Weights of a small image classifier.
Model: arch resnext, norm batchnorm, activation relu, depths [2, 4, 2].
Training: 21900 steps, batches of 64, held-out accuracy 96%.
Data: trained on retinal OCT scans (Kermany 2017), 49215 training examples, 28.5 epochs.
Rows from block 4, named by matrix and row number. Each number is 128 + 24 x the weight over its row's rms, rounded and kept within 0 to 255. All counts start at 0. After the name is the row's rms in percent of the matrix's.
# convs0: reduce pointwise conv (model.blocks.4.convs.0.weight, 192x384x1x1), inputs 192-383
convs0.80 026 [128 129 128 128 128 128 128 128 128 128 128 128 128 128 128 128 128 128 127 128 128 128 128 128 128 128 128 128 128 128 128 126 128 128 128 128 128 128 128 128 128 128 128 128 137 128 128 128 128 128 129 128 128 128 128 128 128 128 128 129 128 128 128 118 128 128 128 128 128 128 128 148 128 126 128 128 128 130 128 128 128 142 128 128 128 128 128 128 121 128 128 128 128 128 128 128 128 129 128 128 128 128 128 127 128 129 127 129 128 128 128 130 128 128 128 128 128 128 128 130 128 128 129 128 128 128 128 139 129 128 128 128 128 130 128 128 128 128 128 128 127 128 128 129 128 128 128 128 128 128 128 128 128 128 128 128 128 128 128 128 128 128 129 128 128 128 128 129 128 130 128 131 128 128 128 129 128 128 128 128 129 128 128 128 128 128 128 128 128 128 128 128]
convs0.81 042 [128 128 128 128 128 128 128 128 128 128 128 128 128 128 128 128 128 128 128 128 128 128 128 128 128 128 128 128 128 128 128 128 128 128 128 128 128 128 128 128 128 128 128 128 128 128 128 128 124 128 128 128 128 128 128 128 128 128 128 128 128 128 128 128 128 128 128 128 128 128 128 128 128 128 128 128 128 128 128 128 128 128 128 128 128 128 128 128 128 128 128 128 128 128 128 128 128 128 128 128 128 128 128 128 128 128 128 128 128 128 128 128 128 128 128 128 128 128 129 128 128 128 128 128 128 128 128 128 128 128 128 128 128 128 128 128 128 128 128 128 128 128 128 128 128 128 128 128 128 128 128 129 128 128 128 128 128 128 128 128 128 128 128 128 128 128 128   0 128 128 128 128 128 128 128 128 128 128 128 128 128 128 128 128 128 128 128 128 128 128 128 128]
convs0.82 293 [128 145 159 128 127 119 128 128 128 128 128 124 128 128 111 128 128  75 149 130 127 124 128 128 128 128 128 128 128 129 128 128 128 128 128  84 128 129 129 128 128 122 128 119 204 129 128 128 129 115 128 128 129 128 128 128  93 118 128  67 121 142 128 127 128 121 128 128 128 128 109 157 128 128 161 126 128  56 162 151 128 128 128 130 128 149 175 118 128 129 128 137 128 128 250 136 129 175 127 128 147 128 128 128 128 126 128 128 127 128 128 126 117 128 159 111 125 128  87 127 138 128 134 128 128 107 128 130  95  90  76 179 147 131 128 115 130 128 178 128 128 133 128  84 128 128 132 128 121 128 128 203 128 129 128 128 194 128 127 159 128 128 128 179 133 145 178 137 130 129 126 125 126 128 128 128 128 151 128 128 128 121 128 128 128 128  68 105 128 128 128 128]
convs0.83 093 [127 128 128 128 129 124 129 133 129 128 128 128 128 129 130 128 128 122 136 153 127  99 128 128 130 128 155 141 126 130 120 129 128 128 128 131 127 109 130 130 128 127 128 132 128 120 128 174 143 130 128 128 195 132 128 128 125 122  77 129 136 129 159 129 120 128 130 129 128 128 128 128 128 134 255 125 129 124 153 127 128 128 126 137 137 127 129 129 103 137 129 129 129 136 130 120 129 129 206 131 127 129 127 129 128 128 130 132 122 121 130 125 128 131 126 119 132 155 124 130 128 128 125 135 127 130 128 128 127 132 134 127 120 128 128 127 128 126 121 128 128 117 167 145 129 127 125 128 128 128 122 128 131 131 128 128 123 125 128 134 127 121 143 132 131 128 127 128 128 128 126 110 128 126 127 130 128 129 127 134 139 157 160 134 117 128 126 138 120 136 138 128]
convs0.84 059 [128 128 128 128 128 128 128 128 128 128 128 128 128 128 128 128 128 128 128 128 128 128 128 128 128 128 128 128 128 128 128 128 128 128 128 128 128 128 128 128 128 128 128 128 128 128 128 128 128 128 128 128 128 128 128 128 128 128 128 128 128 128 128 128 128 128 128 128 128 128 128 128 128 128 128 128 128 128 128 128 128 128 128 128 128 128 128 128 128 128 128 128 128 128 128 128 128 255 128 128 128 128 128 128 128 128 128 128 128 128 128 128 128 128 128 128 128 128 128 128 128 128 128 128 128 128 128 128 128 128 128 253 128 128 128 128 128 128 128 128 128 128 128 128 128 128 128 128 128 128 128 128 128 128 128 128 128 128 128 128 128 128 128 128 128 128 128 128 128 128 128 128 128 128 128 128 128 128 128 128 128 128 128 128 128 128 128 128 128 128 146 128]
convs0.85 038 [128 128 128 128 128 128 128 128 128 128 128 128 128 128 128 128 128 128 128 128 128 128 128 128 128 128 128 128 128 128 128 128 128 128 128 128 128 128 128 128 128 128 128 128 128 128 128 128 128 128 128 128 128 128 128 128 128 128 128 128 128 128 128 128 128 128 128 128 128 128 128 128 128 128 128 128 128 128 128 128 128 128 128 128 128 128 128 128 128 128 128 128 128 128 128 128 128 128 128 128 128 128 128 128 128 128 128 128 128 128 128 128 128 128 128 128 128 128 128 128 128 128 128 128 128 128 128 128 128 128 128 128 128 128 128 128 128 128 128 128 128 128 128 128 128 128 128 128 128 128 128 128 128 128 128 128 128 128 128 128 128 128 128 128 128 128 128 128 128 128 128 128 128 128 128 128 128 128 128 128 128 128 128 128 128 128 128 128 128 128 128 128]
convs0.86 119 [128 128 128 128 128 128 128 128 153 128 128 128 128 128 128 128 128 128 128  90 128 128 128 128 128 128 128 128 122 128 128 128 149 128 128 128 128 128 128 128 128  75 128 128 128 128 128 128 128 128 128 128 128 128 128 128 128 128 128 116 128 128 128 128 128 128 128 128 128 128 128 128 128 128 128 128 128 128 128 128 128 128 128 128 128 128 128 128 128 128 128 128 128 128  88 128 128  88 128 128 128 128 128 100 128 128 128 128 128 128 128 128 128 128 128 128 128 128 145 128 128 128 128 128 128 128 128 128 115 128 128 120 128 128 128 128 128 128 128 128 128 128 128 128 128 128 128 128 128 128 128  73 128  93 128 128 128 128 128 128 128 128 128 128 128 128 128 123 128 128 128 128 128 128 128 171 128 128 128 128 128 128 128 128 128 128 128  57 128 128 128 128]
convs0.87 264 [128 191 128 128 128 128 128 128 128 128 128  95 128 128 114 128 128 142 128 132 128 125 145 128 134 128 128 128 128 128 101 153 128 128 128  84 128 128 128 128 128 128 130 128 128 128 133 128 134  83  71 128 136 132 128 128 128 138 113 128 125 141 110 122 128 128 129 128 115 128 128 128 128 108 128 128 142 128 128  61 128 128 229 128 115 128 129 128 255 130 128  98 128 220 129 128 128 122 128 128 128 128 128 128 128 108 129 129 130 128 128 128 128 128 129 117 128 128  90 129  88 128 100 128 128 128 128 128 128 128 128 130 128 128 130 128 134 130 128 128 220 128 128 112 128 128 128 128 128 130 158 128 136 128 128 129 128 128 139 132 128 152 118 128 128 128  98 128 128 177 128 128 128 129 128 104 128 128 128 133 108 129 125 128 128 128 128 128 130 128 128 128]
convs0.88 229 [116 108 114 128 128 124  90 128 128 128 128 108 129 128 189 128 128 126 128 129 122 128 128 128 125 128 131 128 128 128 128 128 128 128 128 126 125 128 129 127 126 128 131 114  82 128 128 107 128 255 129 128 125 125 128 128 128 121  88  70 128 143 119 112 128 104 255 129 128 128 128 129 255 137  89 128 125 185 128 147 128 128 176 128 167 125 128 129 126 130 133 130 128 106 126  82 128 130 212 129 130 128 127 127 128 128 127 171 130 128 132 128 128  93 128  31 128 122  61 128 130 128 128 127 132 128 128  11 156 129 128 127 128 125 128 128 128 130 128 128 128 131 118 128 108 128 128 128 107 128 232 126 130 128 128 118 126 132 127 115 123 128 127 128 129 130 141 128 128 128 128 131 127 128 133  80 128 128 128 128 170 101 127 128 130 128 128 131 128 130 129 128]
convs0.89 043 [129 127 128 128 129 130 128 128 131 128 128 129 130 129 128 128 127 129 125 128 129 133 128 128 127 128 129 129 128 128 129 124 126 128 128 129 129 127 143 128 129 128 129 128 232 128 130 115 128 148 127 127 130 130 128 128 128 126 126 135 123 127 128 104 125 130 126 128 128 128 128 128 129 131 137 129 117 134 129 128 128 127 128 126 186 128 126 128 113 105 128 130 128 130 125 134 128 128 126 127 124 128 128 138 128 132 127 140 126 128 129 131 128 128 127 146 127 130 255 136 126 130 131 127 128 126 128 126 133 127 125 128 126 180 128 128 128 128 128 128 122 133 123 128 121 127 129 127 128 129 150 114 140 128 128 130 129 128 127 126 131 128 130 132 132 126 124 113 128 132 131 122 127 119 128 128 128 129 128 135 128 129 127 128 128 128 128 125 127 136 129 128]
convs0.90 127 [127 127 131 128 128 128 128 128 128 128 128 126 128 128 128 128 128 128 127 130 128 128 128 128 128 128 129 128 163 128 128 129 128 128 128 129 128 128 128 133 127 128 128 128 160 128 129 128 132 129 203 128 128 128 128 128 128 128 128 126 128 128 127 178 128 128 127 127 128 128 128 128 128 129 128 128 129 127 128 125 128 128  97 128 128 195 119 128 130 128 128 131 128 127 126 128 128 128 128 128 128 128 128 128 128 127 137 156 128 128 128 128 128 128 130 128 130 128 128 125 128 128 129 128 128 128 128 129 127 129 128 128 154 128 128 128 128 128 128 128 129 127 128 127 129 128  80 128 128 128 127 127 129 127 128 128 128 128 128 130 128 127 129 128 129 128 160 130 128 128 175 127 128 128 128  86 128 128 128 131 127 128 127 128 128 128 128 128 128 128 128 110]
convs0.91 134 [128 130 128 128 127 128 128 128 128 128 128 170 128 125 128 128 128 128 128 128 128 128 128 128 128 128 128 153 128 128 128 128 128 128 128 130 145 128 129 105 128 128 129 128 128 128 128 129 128 146 126 128 128 128 128 128 128 128 128 128 128 133 129 128 128 128  68 128 128 128 128 128 128 128 129 128 128 128 128 129 128 128 128 128 116 128 128 137 128 128 128 128 128 128 128 130 128 128 129 128 128 128 128 129 128 121 128 134 128 128 128 123 128 239 128 125 112  91 128 112 223 128 128 128 128 128 128 128 128 128 128 128 128 140 128 128 128 128 126 128 128 103 128 128 189 128 128 128 128 128 129 128 126 113 128 128 128 128 128 128 128 128 128 128 129 128  61 128 128 124 219 128 128 128 128 128 128 128 128 128 127  18 113 128 106 128 128 132 131 117  83 126]
convs0.92 120 [128 128 128 128 128 128 128 128 104 128 128 110 128 128 147 128 128 128 128 128 128 128 114 128 128 128 128   0 127 128 128 120 128 128 128 128 118 128 158 128 128 128 128 128  98 128 128 128 128 128 128 128 128   0 128 128 128 128 167 128 128 132  28 128 128 128 129 128 128 128 128 128 128 129 128 128 131 128 128 129 128 128 128 128 128 128 129 128 128 128 128 132 128 162 128 128 128 128 128 128 128 128 128 128 128 123 111 128 128 128 128 128 128 128 198 128 128 128 128 128 158 128 128 128 128 128 128 128 122  80 128 128 128 128 128 128  46 128 129 128 128 128  26 128 128 128 128 128 128 128 128 128 105 128 128 128 128 128 128 128 128 128  59 128 128 128 128  92 128 128 128 125 128 128 128 128 128 128 128 127   0 128 127 128 128 128 128 128 128 128 128 123]
convs0.93 024 [128 128 128 128 128 128 128 128 128 128 128 128 128 128 128 128 128 128 128 128 128 128 128 128 128 128 128 128 128 128 128 128 128 128 128 128 128 128 128 128 128 128 128 128 128 128 128 128 128 128 128 128 128 128 128 128 128 128 128 128 128 128 128 128 128 128 255 128 128 128 128 128  82 128 128 128 128 128 128 128 128 128 128 128 128 128 128 128 128 128 128 128 128 128 128 128 128 128 128 128 128 128 128 128 128 128 128 128 128 128 128 128 128 128 128 128 128 128 128 128 128 128 128 128 128 128 128 128 128 128 128 128 128 128 128 128 128 128 128 128 128 128 128 128 128 128 128 128 128 128 128 128 128 128 128 128 128 128 128 128 128 128 128 128 128 128 128 128 128 128 128 128 128 128 128   0 128 128 128 128 128 128 128 128 128 128 128 128 128 128 128 128]
convs0.94 051 [128 128 128 128 128 128 128 128 128 128 128 128 128 128 128 128 128 128 128 128 128 128 128 128 128 128 128 128 128 128 128 128 128 128 128 128 128 128 128 128 128 128 128 128 128 128 128 128 128 128 128 128 128 128 128 128 128 128 128 128 128 128 128 128 128 128 128 128 128 128 128 128 128 128 128  73 128 128 128 128 128 128 128 128 128 128 128 128 128 128 128 128 128 128 128 128 128 128 128 128 128 128 128 128 128 128 128 127 128 128 128 128 128 128 128 128 128 128 128 128 128 128 128 128 128 128 128 128 128 128 128 128 128 128 128 128 128 128 128 128 128 128 128 128 128 128 128 128 128 128 128 128 128 128 128 128 128 128 128 128 128 128 128 128 128 128 128 129 128 128 128 128 128 128 128 128 128 128 128 128 128 128 128 128 128 128 128 128 128 128 128 128]
convs0.95 097 [191  30 135 128 125 127 122 133 126 128 133 142 130 128 121 128 128 149 128 144 129 129 128 128 128 128 123 127 183 128 127 129 129 128 135 128 127 123 128 128 136 129 128 128 146 120 127  54 131 121 118 128 129  91 126 128 128 127 124 119 146 127  89 129 115 128 125 125 128 128 128 128 129 134 134 129 125 113 116 118 128 121 128 130 130 134 129 114 101  99 128 129 134 129 117 131 128 131 124 128 164 125 127 127 120 129 127 124 148 129 129 122 128 129 128 166 131 128 128 128 125 128 172 128 130 121 128 127 118 109 124 128 136 124 128 128 132 138  88 127 156 129 125 153 128 134 136 125 129 123 152 116 123 125 128 127 127 124 128 128 135 131 168 136 131 128 127 120 128 130 104 127 135 127 131 129 131 129 126 167 128 128  95 128  93 128 156 128 121 128 122 129]
convs0.96 085 [128 114 121 128 123 130 120 141 113 128 128 102 128 128 117 128 128 113  81 137 141 132 203 128 131 128 129 134  89 128 128 131 129 129 128 131 152 129 133 128 119 128 121 141 121 132 119 117 119 131 130 128 128 135 128 128 121 128 115 127 230 125 140 134  91 128 136 137 128 128 128 119 128 122  88 128 130 128 126 105 128 130 127 129 127 128 128 128 122 118 128 130 127 134 128 122 126 128 129 137 114 124 130 125 127 129  93 126 140 128 122 130 128 128 126 248 134 128 128 128 127 128 128 135 128 101 128 125 127 145 131 120 129 128 121 128 134 129 128 122 127 255 127 129 114 129 127 129 127 113 131   0 131 131 128 126 127 128 128 129 129 134  97 139 133 140 129 128 128 127 115 105 110 129 128 132 128 128 129 127 128 121 129 126 127 128 126 132 149  95 125 128]